config.yaml
head_dim: 48
bias: "none"
layer_scale_init: 0.1
init: "small_normal"
learning_rate: 0.0014
eps: 1e-08
lr_schedule: "wsd_sqrt"
Rows from block 2 of a small autoregressive pixel model, named by matrix and row number. Rows with one number belong to one neuron. Each number is 128 + 24 x the weight over its row's rms, rounded and kept within 0 to 255. All counts start at 0.
After each neuron's rows are labels from the 100 images, of 14976, where the neuron reaches its highest value: "strongest on" is what is common among them. Only what is clearly more common there than usual is listed. The data: Sentinel-2 satellite tiles (TerraMesh).
# fc1: MLP up (model.blocks.2.mlp.fc1.weight, 1536x256), inputs 0-127
# fc2: MLP down (model.blocks.2.mlp.fc2.weight, 256x1536, transposed), outputs 0-127

fc1.459 [115 138 142 152 166 110 104 129 166 110 147 152 133 125 122 157 114 159 156 129 128 106 161 100 163 152 101 112  69 130 131 150 158 132 123 114 135 161 178  91 142 134 139 118  91 103 139  67 137 127 124 138  98 116 120 130 121 108 121 129 151 159 133 124 114 162 121 102  88 177 133 100 150 139 131 117 152 154  91 131 140 139 116 124 126 144  96 145 148 121 124 170 124 116 116 115 108 137  99 114 139  91 110 168 120 135 146 105 151 125 128 133 128 129 121 164 134 181 132 102  97 154 137 101  79 120 125 110]
fc2.459 [175  91 140 112 185 130 143 112 120 143 153 144 121 136 128 164 130 127 145 139 141 133 142 113 160  96 120 100 139 145 132 116 144 134 122  94  97 122 159 103 108 142 151 144 122  82 118 112 155  87 120 133 108 131  59  91 146  99 112  97 179 112 121 171 140 122 127 141  97 100 105 180 184  99 136  96 136 120 129  94 156 174  78 136 120 128 138 130 140  90  68 148 126  99 138 118 133 163 132 114 127 116 142 104 130 142 136 138 146 141  81 140 177 103 144 147 112 128 134 132  77 133 107 103  90  68 158 122]
strongest on: snow or ice; main land cover: snow or ice

fc1.333 [121 124 145 107  97 168 128  97 189 118 102 126 130 129 147 130 127 125 153 156 142  92 117 127 171  88 108 138 101 165 149 166 156  94 119 157 125 136  97 134 148 113 121 109 154 132 101 100 142 130 102 123 158 141 111 121  96 142 112 151  99 142 119 107 135 103 144  87 132 121 117 121 197 119  97 129 178 154 141  94 143  87 126 142 156 117  91 138 123 126 132 163 103 175 122 104 124 148 126 153 112 135 150 142 131 118 117 126 138  81 108 141 116 141 127 144 122 126 120 113 110 159  93  87 118 135 112 105]
fc2.333 [131 119 127 105  87 129 121  93  91 121 104 133 166 139 109 105 115 105 118 144 132 139 119 134  91 186 101 152 142 139 136 132 159 121 141 134 114 141  85  97 163 106 153 125 176 141 119 180 103 124 118 117 143 150 139 171 119 153 133 172 115 103 122 193 121 129 162 151 183 119 132 135  90 116 118 134 154 146 156 140 111 124 123 144 159  98 145 102 141 119 110 163 140 145 145 119  88 143 144 175 101 101 100 156 128  96 114 124 114 114 148 145 110 140 175 108 128 123 128 157 174 153 124 146 133 136 137 140]
strongest on: crops; built area; main land cover: crops

fc1.718 [130 142 147 162 101 147 146 144 167 141 152 131  86 114 144 109 100 162 146 138 133  86 158 149 153 142 153 146 142  72 142 145 141 104 115 118 148 174 132 118  97  96 107 149 130 117 118 143  95  83 117 157  92 125 125 130 148 156 130 142 198 131 139 153  95 154 154 122 107 105  98 103 118 107  76  99  70 140 133 109 135 213 105 162 101  68 136 156 134 124  94 134 124 114 136 126 125 107 118 109 110 117 105 107 155 128 117  81 115 132 112 141 125 152 115 104 108 127 120 122 139 144 157 105 103 141 169 129]
fc2.718 [119 151 128 119  98 125 108 115 154 131 136 117  85 161 183 126 150 132 107  83 160 135 168 124 102 169 119  92 130 133  77 131 142  78 147 144 178 153 114 148 106 125 126 156 150 141 124 143 133 173 123 122 158 152 132 114 125 171 146 116 173 167 170 139 127 115 168 105 126 137 114  75 166 127 108 133 178 124 125 133 129 180 142 148 144 161 137 127 146 193 114 114 133 153 168 108 133 122 146 115 176 110  93 139 138 108 134 128  69 117  92 164 175 123 107 143 143 106 124 100 107 143 154 126 122 157 126 153]
strongest on: bare ground; main land cover: rangeland; main land cover: bare ground

fc1.81 [127 111 131 107 164 182 147 179 166 135 128 101  98 132 136 156 116 168 170 123 132 117 184 121 181 110 126 145 124 162 132 128 139  77  92 144 148 135 126 103 161 119 139 133 136 105 126 129  79 117 143 154 131 143 145 113 172  99 139 139 137 113 107 110  63 153 111 110 114 147 110 114 157 115 140 147  93 133  96 133 114 119 149 124 126 136 125 110  79 161 141 123  94 138 137 126 118 114 152 121 159 128 129 114 154 151 152 155 132 117 140 128 107 136  83 181 130 154 136 133 137 134 165 159  92 152 109 127]
fc2.81 [107 130 121 152  99 130 129 141 114 110 138 131 160 107 146 154 119 149  96 132 153 128 109 145 114 132 153 102 127 124 111 136 116 170 155 120  91 137 122 149 141 129 104 149 158 148 100 171 127 111 135 100 100 125 158 118 145 135 118 144 176 159 120 161 124 121 157 108 128 150 143  94  85 151  97 164 134 153 121 153 134 113 138 114 105 174 118 152 104  95 143 138  94 170  67 164 180 142 158 102 141 129 104 191 122 105 113 146 123 124 128 156 112 125 117 128 126 116 126 112 122 188 130 134 112 150 143 146]
strongest on: crops; built area; main land cover: crops

fc1.80 [105 173 100 145  91 135 124 141  66 118 143 137 139 132 112 105 127 161 136 160 102 157  93 156 107 120 137 100 115 153 130 117 126 124 135 104 118 133 129 114 156 111 143 116  96 126 109  99 145 107 140 119 132 146  92 139 151 133 128 101 158 139 134 128 207 113 125 148 135 139 155  89 139  85 129  93 128 116 134 128 187 155 106 108 151 110 156 128 111  78 128 184 145 112 155 130 119 138 145 119 105 125 175 160 101 137 154 127 106 113 103 127 160 143 145 200 128 151  94 131  94 104  95 106 144  88 124  88]
fc2.80 [168 112 132 138 145 110 142 165 119 219 184 129 136 143 121 109 130 150 140 148 173 139 174 117 130  96 148 122 116 111  99  87  93 121 134  99 103 144 154 126 147 155 114 112  89 131 134 116 115 118 158  86 128 105 116 118 132 157  93  94 135 142 130 172  98 111 111 150 125 149 141 132  90 107 141 142 131 122 168 133 158  98 120 111 114 112 128 151 107 158 137 146 129 129 135 141 139 138 148 118 172 141 132 152 129 116  80 135 162 120 129  75 153 133 131 132 114 119 125 145  60 119 122 120 118 103 123 124]
strongest on: crops; built area; main land cover: crops

fc1.40 [113 134 143 105 145  97  94 138 117 135 149 112  98 110 167 111 123 162 121  95 137 134 198 127 156 123 146 141 127  97 125 131 139 102 136 100 121 126  90 115 136 126 118 175 145 143 125 150 101  46 156 122 106 130  92 126 128 120 117  98 138 130 150 133 115 147 135 162 127 167 140 178 182 135  98 156 120 178 101 143  94 150 107 146  97 175 144 148 156  99 157 106 118 129 141 146  82 148 122 133 131 113 109 145 145 108 106  96 136 100 163 130 168 116 113 126 114 121 134 151 137 145 155 106 198 128 125 136]
fc2.40 [120 131 163 143 134 125 106 145  81 135 133 118 142 133  94 152 125 115 148  96 167 122 111 128 132 142 144 159 134 112 110 127 132 164 148 141 102 116 144 142 128 143 165  97 128 121  98 128 130 155 129 159 101 121 125 153 112 150 123 120  90 132 120 142 123 117 109  85 148 151 162  68  40 161 156  71 125 121 123 181 113  80 136  89 136 111 137 106 129  96 136 146 134 131  72 161 135  97 141 145 127 167  78 109 113 149 107 143  96 123 163 137 110 154 133 121 170 144 110  98 156 142 143 127 114 128 147 144]
strongest on: trees

fc1.740 [ 78 106  96 117 139 151 106 144 164  69 134 152 158 116  63 151 126 143 166 124 168  95 138 142 145 122  97 128 113 175 142 140 149 104 126 118 121  99 111 102 159 148 122 126 132 147 124 108 166 118 145 122 120 132  74  73 143 108 148 118 108 113 113 104 110 134 165 138 139 159 109  97 128 151 139 146 147 131 127 149 151 111 127 132  88 122 133  91 145 145 100 115 165 144 138 107 135 146 106 156 125 129 137 102 111 140 178 144 163 114 104 179 157 148  72 133  99  98 114 132 134 170 123 124 153 138 123 137]
fc2.740 [116 109 133 121 141  88  95 141 147 100 118 136 159  84 151 133 159 169 119 129 138 118 153 110  87 146 125  91 134 188 156 121 101 135 153 130 133 124 164 128 123 126 126 140  96 119 177 151 145 133 117 125 147 133 107  96 177 119 117 119 144 112 140 103 139 156 139 108 165 138  94 109  72 126 106 150 166 139  96 170 120 141 104 119  62  97 153 113 168 116 113 165 125 113 128 112 188 122 151 115 142 165 133 128 103 117 125 116 102 142 147 119 143  99 104 138 114  95  97 108 141 161 153 113 173 115 104 142]
strongest on: trees; main land cover: trees

fc1.322 [115  90 153 128 167 161 137 132 135 154 101 109 130 136 124 110 107 114 159 127 100 122  88 131 116  83 184 128 144 121 121 131 120 126 114 104 128 126 165 120 130 112 120 143  91 125 133  79 133  98 162 105 149 106 113 125 140 131 109 152 128 136 119 112  69  96 133 109 121 168 137 139  80 124 168 103 119 125 102 123 130 128 146 105  98 132 120  65 109 117 115 190 127 102 129  97 154 116 140 113 119 152 122 194 146 170 101 147 126 147 150 122 204 127 119 118 127 117 109 112 116 146 148 129 148 124 138  92]
fc2.322 [130 105 125 136 145 161 137 106 113 159 139 104 176 122 139 136 133 140 122 134 140 142 126 117 105 118  90 133 127 137 146 138 171 150 136 140  94 132 159  74 146 143 149 153 146 133 121 110 110 177  99  64 153  86 129  96 147 111 152 118 163 125 115 142 124 143 145 137 130 109 123 112 115 110 165 131  96 115 135 156  94 142 126 117 177 126 147 116 149 163 147 157 144  48 182 157 127 103 149  63 137 151 148 140 155 148 144 141 104 133  98 162 123 107 123 186 114 121 151 116 148 134 128 116 127 123 145 103]
strongest on: crops; built area; main land cover: crops

fc1.525 [129 171 153 103 140 132 134 151 128 147 119 150 128 131 124  91  99 105 141 126 113 118 171 132 150 194 128 178 122 137 126 131 116 127 116 114 147 130 143 114 151 139  98 150 128 126 118 121 154  82 112 123 102  97 106 114 165 162 108 107 106 145 119  97  94 103 135 166 128 135 139 107 119 143 146 108 110 143 121 170 110 116 126 145 157 162  84 169  91 117 127 179 149 121 148 147  97 117 127 139  64 151 135 130 155 114  88 128 146 121 138 102 168 120  88 127  91 133 146 125 143 138 158 133 136 101 124 115]
fc2.525 [124  94 155 123 113 103 112 138 127 104 137 127 133 149 118 151 145 113 128 123 175 119 196 115 125 113 145 149 146 122 159 131 125 138 148 123  96 148 138 159 105 123 124 110 105  93  95 162 141 190 147 121 167 116 134 168 156 132 148 114  93 113 186 141 105 125  98  81 134 122 156 128 127 135  85 124 134  80  94 129 136 136 157 135 179  90 131 129 153 110 124  91 155 139 109 150 135 154 148  94 102 110 132 145 120 183 142 117 184 133 123 107  55 123 111 119 191 113 127 119 175  99  94 105 107 128 124 121]
strongest on: crops; built area; main land cover: crops

fc1.310 [114 106 111 119 164 119 124 138 121  96 105 135 159 157 161 101 111  99  98 136 111  91 144 165 143  95 161 114 126 108 154 164 129 119 155 179 121 119 118 121 152 139 141 143 145 120  92 118 153 121  94 125 118 158  88  89 161 128 133 129 134 131 119 134 107 119 137 127 124 120 188 133 148 109 161 124 134 133 129 141 144 169 109 153 100 132 121 114  90 161 154 127 118  61 115 161 124  99 107 129  94 163 116 140 169 146 132  93 136 145 145 168 152 160  90 113 136 111 118 124 106 155 176 105 114 139 121 138]
fc2.310 [137 134 129 102 146 137  82 123 155 107 121 117 131 141 161 118 135  91 173 152 122 165 155 138 112 133  79 150 139 115 102 137 123 126 110 101 112 138 110 123 142 138 117  52 154 117 162  81 139 179 124 122 135 124 131 169 163 113 126 140 101 118 127 122 105 120 128 126 148 145 182 143 151 123 109 123  32 106 117 156 138 135 100 114 150 104 150 130 118 177 141 118 143 113 159 137 115 174 124 172 126 107 106 152 146  95 138 149  96 139 116 124 126 141 139 132 107 127 162 170 121 128  99 121 164 145  98 128]
strongest on: bare ground; main land cover: bare ground

fc1.260 [123 194 119 127 110  82  92 113 178 119 158 157 125 119 122  70 123 109 118 123 148 125 124 142 108 138 106 162 129  91 138 143 101 118 117 125  92 125 128 133 121 116 123 176 109 150 102  90 125 131 131 136 101 107 190 127 130 163  99 106 157 134 161 100  88 120 144 135 116 138 139 130 177 148  96 147 142 121 150 137 155 167 147 148 147  92 104 149 138 130 103 128 133 115 160 138 115 145 142 135 144 134 151 146 116 142  98  96 137 122  80 125 141 117 151 138 105 110 149 151 102 157 111  88 148  85 141  89]
fc2.260 [173 154 137 114 122 143  89 102 128 108 123 140 163 145  74 107 133  98 155 131 171 134 123 147 138 186 102 141 122  90 167 143 102 166 141 142 136 137 127 155 107 135 100  91 121 112 172 147  88  99 143 137 137 125 103 138 129 145 109 108  64  90 142 138 105 115 115  94 126 143 147 126 135 111 186 131  84  88 117 119 134 105  87 132 139 114 109 109 144 151 124  96 120 156 180 147 132 151 136 135 109 118 155 106 131 149 148 104 152 124 108 118 141 159 167  80 165 142 136 166 119 156 179 110 101 129 119 125]
strongest on: built area; crops; main land cover: crops

fc1.334 [120 105  99 137 151 118 132 142 110 134  93 128  92 149 112 129 111 145 139 120 151  99 165 140 164 112 141 119 116 107 123 132 144  94 111  73  88 139 167  86 136 132 111 164 125  89 128 112 166 120 148 168  78 142 149 120 156 102 155 117 163 110 120 105 130 130 124 144 119 168 112 105 128 128  87 109 145 132  79 131 127 138 143 129  90 150 173  90 103  91 125 110 146 149 138 122 118 124 102 105 128 115 108 132 131 113 127 119 156 134 119 178 153 147 101 102 120 138 165 154 141 146 134 160 134 129 148 127]
fc2.334 [112 124 152 115 133  96 164 150 140 131 109 125 142 108 168 142 135 147 143 125  82 180 115 134 137 152 144 122 120 107  87 113 126 144 116 142 186 149  84 105 129 169 133  96 130  82 107 120 136 165 146 137 105 130 140 138 139 119 130 128 139 167  82 152 119 143 129  89 118 128 123 105 117 147 136 111 109 110 132 114 122 108 113 109 173  63 156 121 173 147 147 131 117  73 138 133  84  97 129 156 200 169 149 119 151 119 121 154  82 120 113 122 105 111 137 113 152 127 135 144 125 152 110 102 137 155  68 122]
strongest on: bare ground; main land cover: snow or ice; main land cover: bare ground

fc1.139 [103 144  88 101 148 135 103 112 131 151 121 146 109 150 186 132  82 128 125  79 158 118 126 158 152  94 137 117 115  92 164 156 153 121 161 132 149  47 109  96 133 144 151 184 151 167  88  98 166 124 106 179 115 116 120 122 149 130 128 120  99 118 104  88 163 156 111 105 107 147 107  98 173 114 164 106 164 123 116 137 122 129 124 117 140 133 137  82 142  85 124 164 115 128 127 151 124 110 116 130  79 154 130 122 143 143 154 128 129 135 121 169 161  96  98  83 122  99  99 112 142 140 131 107 126 134 118 110]
fc2.139 [147 144 152 144 138 135 111 113 127 112 137 124 124 141 116 122 127  89 123 123 118  96 142 157 144 121 111 131 132 140  66 134 148 128  88 107 137 126 157 129 121 121 124  95 198 138 153 126 140 126 126 123 153 117  97 129 120 138 138 113 154  91 126 134 113  93 138 163 125 167 138 149 127 125 120  85  95  92  63 108 142 137 145 134 166 108 111 111 148 109 119  80 142 114 140  88  95 127 128 113 118 119 125 160 114 108 131 137 109  86 100 128 153 123 161 149 152 111 172 168 117  86 157 126 151 151 119 163]
strongest on: snow or ice; main land cover: snow or ice

fc1.701 [119 160 157 167 112 147  97 169 163 140 168 137  93 140 124 124 141 137  91  84 128 134 122 118 108 162 149 133 177 117 138 100  95 120 113 130 167 130 121 116 192 123 137 110 148 120 140 150 136 109 130 143 148  78  91 131 116 134 134 102 135 110 130  99  91 150 154 151 136 114 131 127 130 130 101 111 144 181  99 108 132 114 108 115  96 108 140 151 115 101 123  95 106 112 124 152  99 115 128 132 130 164 137 209 124 110 142 138 135 110  93 122 153 120 126 117 141 102 109 104 124 114 130 125 130 129 140 149]
fc2.701 [168  76 120 129 132 118 103 125 108 137 111 118 168 137 129 123 149 111 146 107 131 128 133 112  79 125 132 114 139 162 105 129 114 179 132 155  93 150 135 163 163 127 115 109 161 132 129  67 124 151 143 113 159 136 161 148 152 128 116 115 124 136 106 113 122 128 124 138 173 119 127  28 113 153 173 138 144 141 127 159 102  27 156 155 107 124 135 136 160 104 147 132 127 154 171 158 124 138 122 125 114  98 107 144 119 173 120  92 165 135 149  93  80 132 100  99 141 152 139  82 159 173 119 109 147 135 136 129]
strongest on: crops; built area; main land cover: crops

fc1.240 [125 108  76 136 138 163 134 138 210 127 148 139 155 132 124 136 101 109 155 107 112 116 144 139 151 131 138 120 118 156 133 152 130  95 124  94  98  93 137 102 166 100 146 151 121 102 114 116 188 140 120 147 124 196 127 113 121 147 114 135 156 165 138 147 128 120 133 153 105 149 171 163 134 114  99 170 111 155 139 127 162 137 159 145 128 139 113 118 136  97 117 103 149 148 114 100 106 163  85 116 105 133 151 172 149 123 154 127 170 125 123 137 158 122 116 119  96 124 129 143  64 103  59  79 111 113 147 104]
fc2.240 [151 135 129 114 171  98 148 116 127 143 135 151 123 131 110 155 122  98 110 147 126 130 148 149 203 127 124 138 133 108 185 123 131  82 129 115 120 113 111 142 135 128 147 124 154 141 141 151 127  99 106 110  95 118  83 117 119 119  87 113 164  76 107 173 134 105 153  99 108 109  95 175  86  95  89 114  73 138 122 131 120 152  78 139 118 137 146 119 115 125 123 125 146 114 160 193 141  85 120 102 144 127 130 129 110  95  82 104  97 138 124 129 143 135 135 157 119 158 138 118 111 152 164 150 104 135 123 128]
strongest on: snow or ice; main land cover: snow or ice

fc1.599 [121 116 114 140 134 106 105 123  73 114 137 166 161 124  57 110 132 130 128 132 104 123 136 132 121  79  83 142 122 126 123 147 144 128 139 124 139 136 161 126 156 117 144 121 121 103  77 142 156 120 114 122 120 119  98 100 138 136 139 112 198 127 143 137 202 117 151 141 120 133 161 171 164 109 106  62 136 172 118 142 153 108  45  97 106 155 143 102 137 106 111 119  85 119  99  90 120 163 120  84  99 140 153 100 140 115  94 100 139 114 141 174 168 155 131 162 115 137 128 148 120 130 126 115 156 103 151 119]
fc2.599 [ 77 113 118 156 113 101 131 102 100 129 163 166 159 126 126 111 121 144 137 130 146 116 143 111  80 113 127 210 131 111 106 156 137 123 143 154 162 144 124 157 135 134 121 116 105 128 109 130 139 124 128 122 109 114 123 149 128 133 103 141 155 119 133 133 168 137 131  97 110 158 124  91 137 118 140 123  81 145 102 160 130 141 147  83 137 200 130 106 176 110 129 122 138 129 122  70 103 131 143 138 188 156 157 135 116 113  75 124  90 157  90 122  94 121 130 134 134 147 132 114 142 163 119 133 145 133 136 142]
strongest on: bare ground; main land cover: bare ground

fc1.138 [ 97 143 143 158  90  99 151 141 132 103  94 140  84 113 143  67 127 143 141 161 132 127 155 101 158 155 158 161 116 164 172 154 111  99 107 153 133 124 118 164 193  93 127 122 108 136 125 108  75 140 106 173 129 109 136 143 176 136 120 146 116 131 119 150 110 169 138 124 128  99 148 133 119 124  94 114 101 145 104 120 130 107 148 136 160 129 153 125 136 132 126 142 135 110 128 134  80 137 112 105  98 109 145 160 114  98  96 138 103 108 116 128 152 142 131 148 116 121 143  47 141 151 168 105 195 144 132 125]
fc2.138 [130 129 142 127 126 125 109 119 140  89 117 123 110 150 105 107 137  80 140  28 128 118 121 115  97  80 129 138 136 155  83 112 133 112 135 132 136 137 124  88 146 123 153  97 139 104 175 119 126 106 136 130 139 144 144 113 151 137 148 127 105  94 147 119 112 145 102 155 171 115 118  94 133 143 115 115 140 127 167 130 125 135 133 143 148 103 110 138 135 181 121 150 112 146 190  87 109 118 126 128 154 128 168 121  98 146 171 134 151 105 132 138  97 124 131 111 119 147  59 169 141 108  97 129 113 119 135 120]
strongest on: built area; crops

fc1.635 [142  74 134 119 128 138 118 100 179 122 127 149 151 145 109 108 118 141 149 147 123  97 151 133 141 105 129 123 116 110 121 139 159 121 109 130  99 142 195 131 142 147 126 138 112 127 111 144 150 133  98 156  86 124 119  97 136 119 112 114 107 139 136 146 138 123 150  95 110 135 105 126 149 152 139 143 151 128  88 138 150 179 166 169  63 179  62 103 108  81 125 113 126 139 132  79 146 178 119 145 114 132 128 107 133 131 147 117 176 143 131 157 136 140 106  71 130 142 135 126 150  96 126  36  98 119 136 112]
fc2.635 [129 122 141 128 190 124 152 128 102 140 122 128 150 110 119 108 149 123 144 155 107 149 132 137 176 116 132  99 140 124 137 140 129 136 107 159 130 112 121  93 131 128 127 124 133 131 135 136 113  96 126  93 100 126  62 123 106 106  99 113 161  94 134 150 151  73 149 131 128 138 163 183 208  88 128  87  58 121 157 140 130 173  89 115 140  84 111 106 123 116 119 146 151  77 105 201  89 159 150 139 175 153 145 100 141 110  70 130 106 111 146 136 199 118 117 142 114 119 155 137 101 166 164 115 127 106  80  87]
strongest on: snow or ice; main land cover: snow or ice

fc1.88 [ 94 103 164 151  99 129 114  69  90 115 170 161 137 157  77 110 133 121 135 139 126 104 155 134  86 138  83 114 145 151 126 148 118 153 137 185 126 140 138 152 110 156 119 139 119 136 147 140 114 100 130 105 124 151 108  97 100 154  91 154 145 109 113 106 153 147 125 133 125 132 100 144 126 128 126 118 103 145  95 122 129 140 121 151 105 104 149  66  97 194 124 169 134 118 187 143 116 109 108 149 102 139 125  85 122 124 162  84  94 156 111 141 117 152  94 145 113 132 147 124 146 133 142  86 144 135 174 126]
fc2.88 [106 108  95 150  96 119  98 137 157 110 144 110 135 170 175 113 125 142 100 131 129 115 126 103  83  97 133 138  88 128 120 133 117 115 105 155 130 154 139 152 100 130 126 135  99 158 164 140 104 130 139 121 158 129 126 134 105 114 123 108  68 155 128 126 116 156 144 105 107 127 110 105 125 140 169 124 135 146 125 155  89 120 111 148 109  95 117 140 145 188 123 121 143 117 123 123 104  91 104 159  99  96 160 180 133 153 114 150 123 169 115 118 114 163  97 179 144 158 101 103 143 155 139 125 116 135 137 135]
strongest on: trees

fc1.509 [130  80  79 152 134 114 115 148  98 100 113 155 143 143 124 109 122 126 115 156 130 152 109 151 108 161 113 113 109 145 125 140  96  82  86 121 158 119 147 119 122 117 145 160  84 153 121 145 141 135 120 133 129 158 112 123 161 114 146 161 158 142 135 108 139 148 115 132 128 118 138 156 163 131  99 102  87 156 133  85 122 153  90 108 127 102 102 105 138 129 126 119 148 173 149 134 121 144 122 121  99 120 136 129 179 132 120 108 171 150  89 137 184 141 148 146  96 130 129 174 141 144 141  88 129 111 120 145]
fc2.509 [124  88 128 128 127 135  93 110 111  94 118 149 130 124 126 116 137 126 130 128 154 127 127 135 108 122 131 143 102 121 130 118 130 148 155 138 133 109 115 170 150 120 153  78 100 152 159 104 109 133 116 112 148 133 114 160 123 122 135 148 108 119 115 155 114 135 123  89 153 146 120  99  46 127 177 119 162 137  94 145 105 120 151 110 104 185 109 125 181 117 143 153  96 128 132  87 124 127 139 167 140 136 137 141 136 146  94 123  94 119 106 115 131 135 151 146 127 104 166 131 129 193 119 124 181 121 128 145]
strongest on: trees; main land cover: trees; flooded vegetation

fc1.571 [116  97  56 135  90 164 100 128 138 123 149 138 131 138 136 127  80  72 115 138 123  86 115 144  99  59 144 118 126 115 123 137 162  90 130  96 141 142 167 101 109  98 130 141 157 137  55 112 144 122 113 118  92  90 111 125 140 168 127 131 144 133 137 123 185 135 122 138 133 134 122 151 208 120  71 110 110 158 154  92 157 156  73 137 138 113 151 117 158 133 104 118 131 132  97 111 114 130 120 126 135 155 114 157 149 126 124 123 170 101  99 150 136 126 137 143 120 103 117 144 103 121 140 110 140 135 145 104]
fc2.571 [114 149 151 115 100 107 116 105 116 141 128 118 102 136 165 122 159  85 129 112 145 124 165 120 157 179 117 159 122 110 115 119 127 174  85 115 175 129 123  96 131 128 129  99 145 118 115 155 118 147 147 126 128  80 176 128 189 156 135 177 144 166 119 117 143 134 107 132 159 111  84  92  80 148 124 133 157 113 147 108 131 161 174 177 148  89 139 127 165 129 109 120 103  75 135  88 113 108 139 142 162 164 159 127 130 135  49 135 133 112 124  93  87 138 146 113 129 117  73 112 116  95 126 145 117 138 123 119]
strongest on: bare ground; main land cover: bare ground

fc1.37 [121 125 143 150 133 159  98 143 109  97 140 147 112 124 130  95 138 154 147 135 162 132 162 123 122 144 122 138 142 130 160 130  90 130 140 140 127  80 137 123 168 114 154 172 110 135 125 125 106 110 128 131 133 110 105 110 163 129 120 143 124 141 122 156 132 142 177 159 124 120 113 132 170 163 118 123 139 179 163 129 136  89 113 169 120 133 138 123 127  99 136 156 124 145 159 153  34 183 135  99 120 128 148 145 161 107 132 134 109  92 100 129 143 120 136 143  87 107 179 102 140 158 114  85 173 108 125 110]
fc2.37 [136 138 148 143 134 142 107 111  91 127 150 118 101  80 126 144 131 157 151 104 143 116 133 122  79 116 137 158 124 156  99 118 132 162 124 150 135 135 159 134  88 153 123 163 126 109  90  83 115 136 138 156 117 136 158 129 120 163 152 139 128  95 137 102 121 131  99  98 129 141 133  92 104 132  85 143 153 110 127  94 108 125 117  82 154 112 108 115 145 147 128 185 122 143 130 141 136  64 134 122 144 104 139  99 130 143  44  92 132 100 160 127  92 155 112 140 111 122 165 145 149 155 137 119 115 141 116 125]
strongest on: trees; built area; crops; main land cover: crops

fc1.402 [ 80 101 101 142 129 146 139 150  90 147 140 141  97 117 139 115 108 129 161 121 133 117 137 130 114  61 101 169 151 124 133 141 149 111 132 114 120 130 105 123 154  99 140 114 138 111 116 133 137 142 114 154 120 107 130 121 133 130 150 126 157 104 137 101 107 150 130 151 110 162 117 136 106 101 111  86 119 127 134 105 155  74 124  63  99  93 112 123 111 142 138  87 130 107  80 121 102 117 122  75 169 169 146 110 154 112 152 132 142  89 123 149 144 109 147 139 130 181 135 155 115 136 170 142 151 157 112 144]
fc2.402 [131 152 127 140 102 130 178 159 119 111 122 130 143 104 157 117 120 167 130 175 127 140 117 162 146  89 141 151 150 120 120 146 102 134 112  99  95 112 111 153 154 131 119 151 125 112 109 154 129 115 130 158 151 101 165 139 153 138 103 125  94 102 132 134 127 122 144  95 125 158  95  79 166 109 112 141 134 163 115 120 134 144 138 104 109 140  78 126  89  86 129 144 132 140 111 152 120 145 151 118 129 134  85 156 128  93 120 154  82  92 184 150  67 129 185 141 131 123 143 160 124 143 133 155 125 136 154 147]
strongest on: crops; main land cover: crops

fc1.379 [136  76 118 107 143 113 127 126 126 101 116 152 143 138  40  88 101 113 129 153 145 112 144 167 136 144 101 135 123 152 153 162 107 126 100 151  77  91 130 137 166 138 139 139 132 113 105 101 125 133 110 142 123 156 138 124 125 156 124 155 123 124 116 123 141 133 129 111 122 152 173 135 128 102 154 122 143 107  96 131 153 118 104 144 138 168 113  63 115 184 112 157 147 111 121 152 123 152 129 122  89 124 178  54 128 129 127 108 140 145  96 159 121 160  94 121 138 124 164 134 143 150 135 156 134 113 157 119]
fc2.379 [118 106 111 128 120 102 148 134 101 123 110 125 144 111 178 139 134 141 110 135 122 130 149 105  73 171 113 143 131 132  84 134 123 164 184 134 134  91 142 113 149 117 118 100 112 130 111 144 143 179 139 139 148 144 141 181 123 129 140 131 110  45 129 110 101 147 129 179 119 120 131 103 106 136 147 172 146 130 141 148 120 105 149 176  91  94 127 130 155 123 135 115 121  93 139 105 169 103 120 157 155 136 155 112 103  92 161 159 101 134 141 109 104 102 121 129 133 100 129 143 135 141 104 128 143 119 128  70]
strongest on: bare ground; main land cover: bare ground

fc1.46 [114 141 127 113 110 142 134 138 173 120 135 139 124 135 140 122  83  95 125 134 109 113 114 158 142 143 139 129 102 151 108 132 139  79  80  86 133 126 152 129 147 111 115 157 135 108 131  80 134 108 124 115 111 155 159 129 101 133 123 115 164 144 141 115 128  82 140 128 104 124 121 131 148 128 134 103 138 125 106  98 136 108 147 134 130 147  95 121 135 127 120 170 124 137  99  61 111 171 118 129 112 119 214 146 131 130 120  95 127 171  59 123 141 126  90 130 128 133 137 127 105 107  76 121 115 114 139  87]
fc2.46 [130  95 129 116 114  84 148  82 126 117 110 105 133 132  91 112 128 150 137 143 139 133 142 109 141  84 127 135 103 136 187 157 137 153 197 133  79  98 106 116 163 127 158 159 113 124 153 137 126 158 126 177 117 125 111 119 102 120 114 140 103 108 113 138 180 119 168 137 157 124 122 134 149 101 131 155 120 112 131 143 114 113 119 149 132  98 111 123 132 201 149 141 141 158 164 132 142 104 127 107 138 103 111 167 142 137 165 153 169 112 185 134 130 137 148  93 136 118 151 153 168 133 129 116 128 137  97 130]
strongest on: trees; clouds; main land cover: trees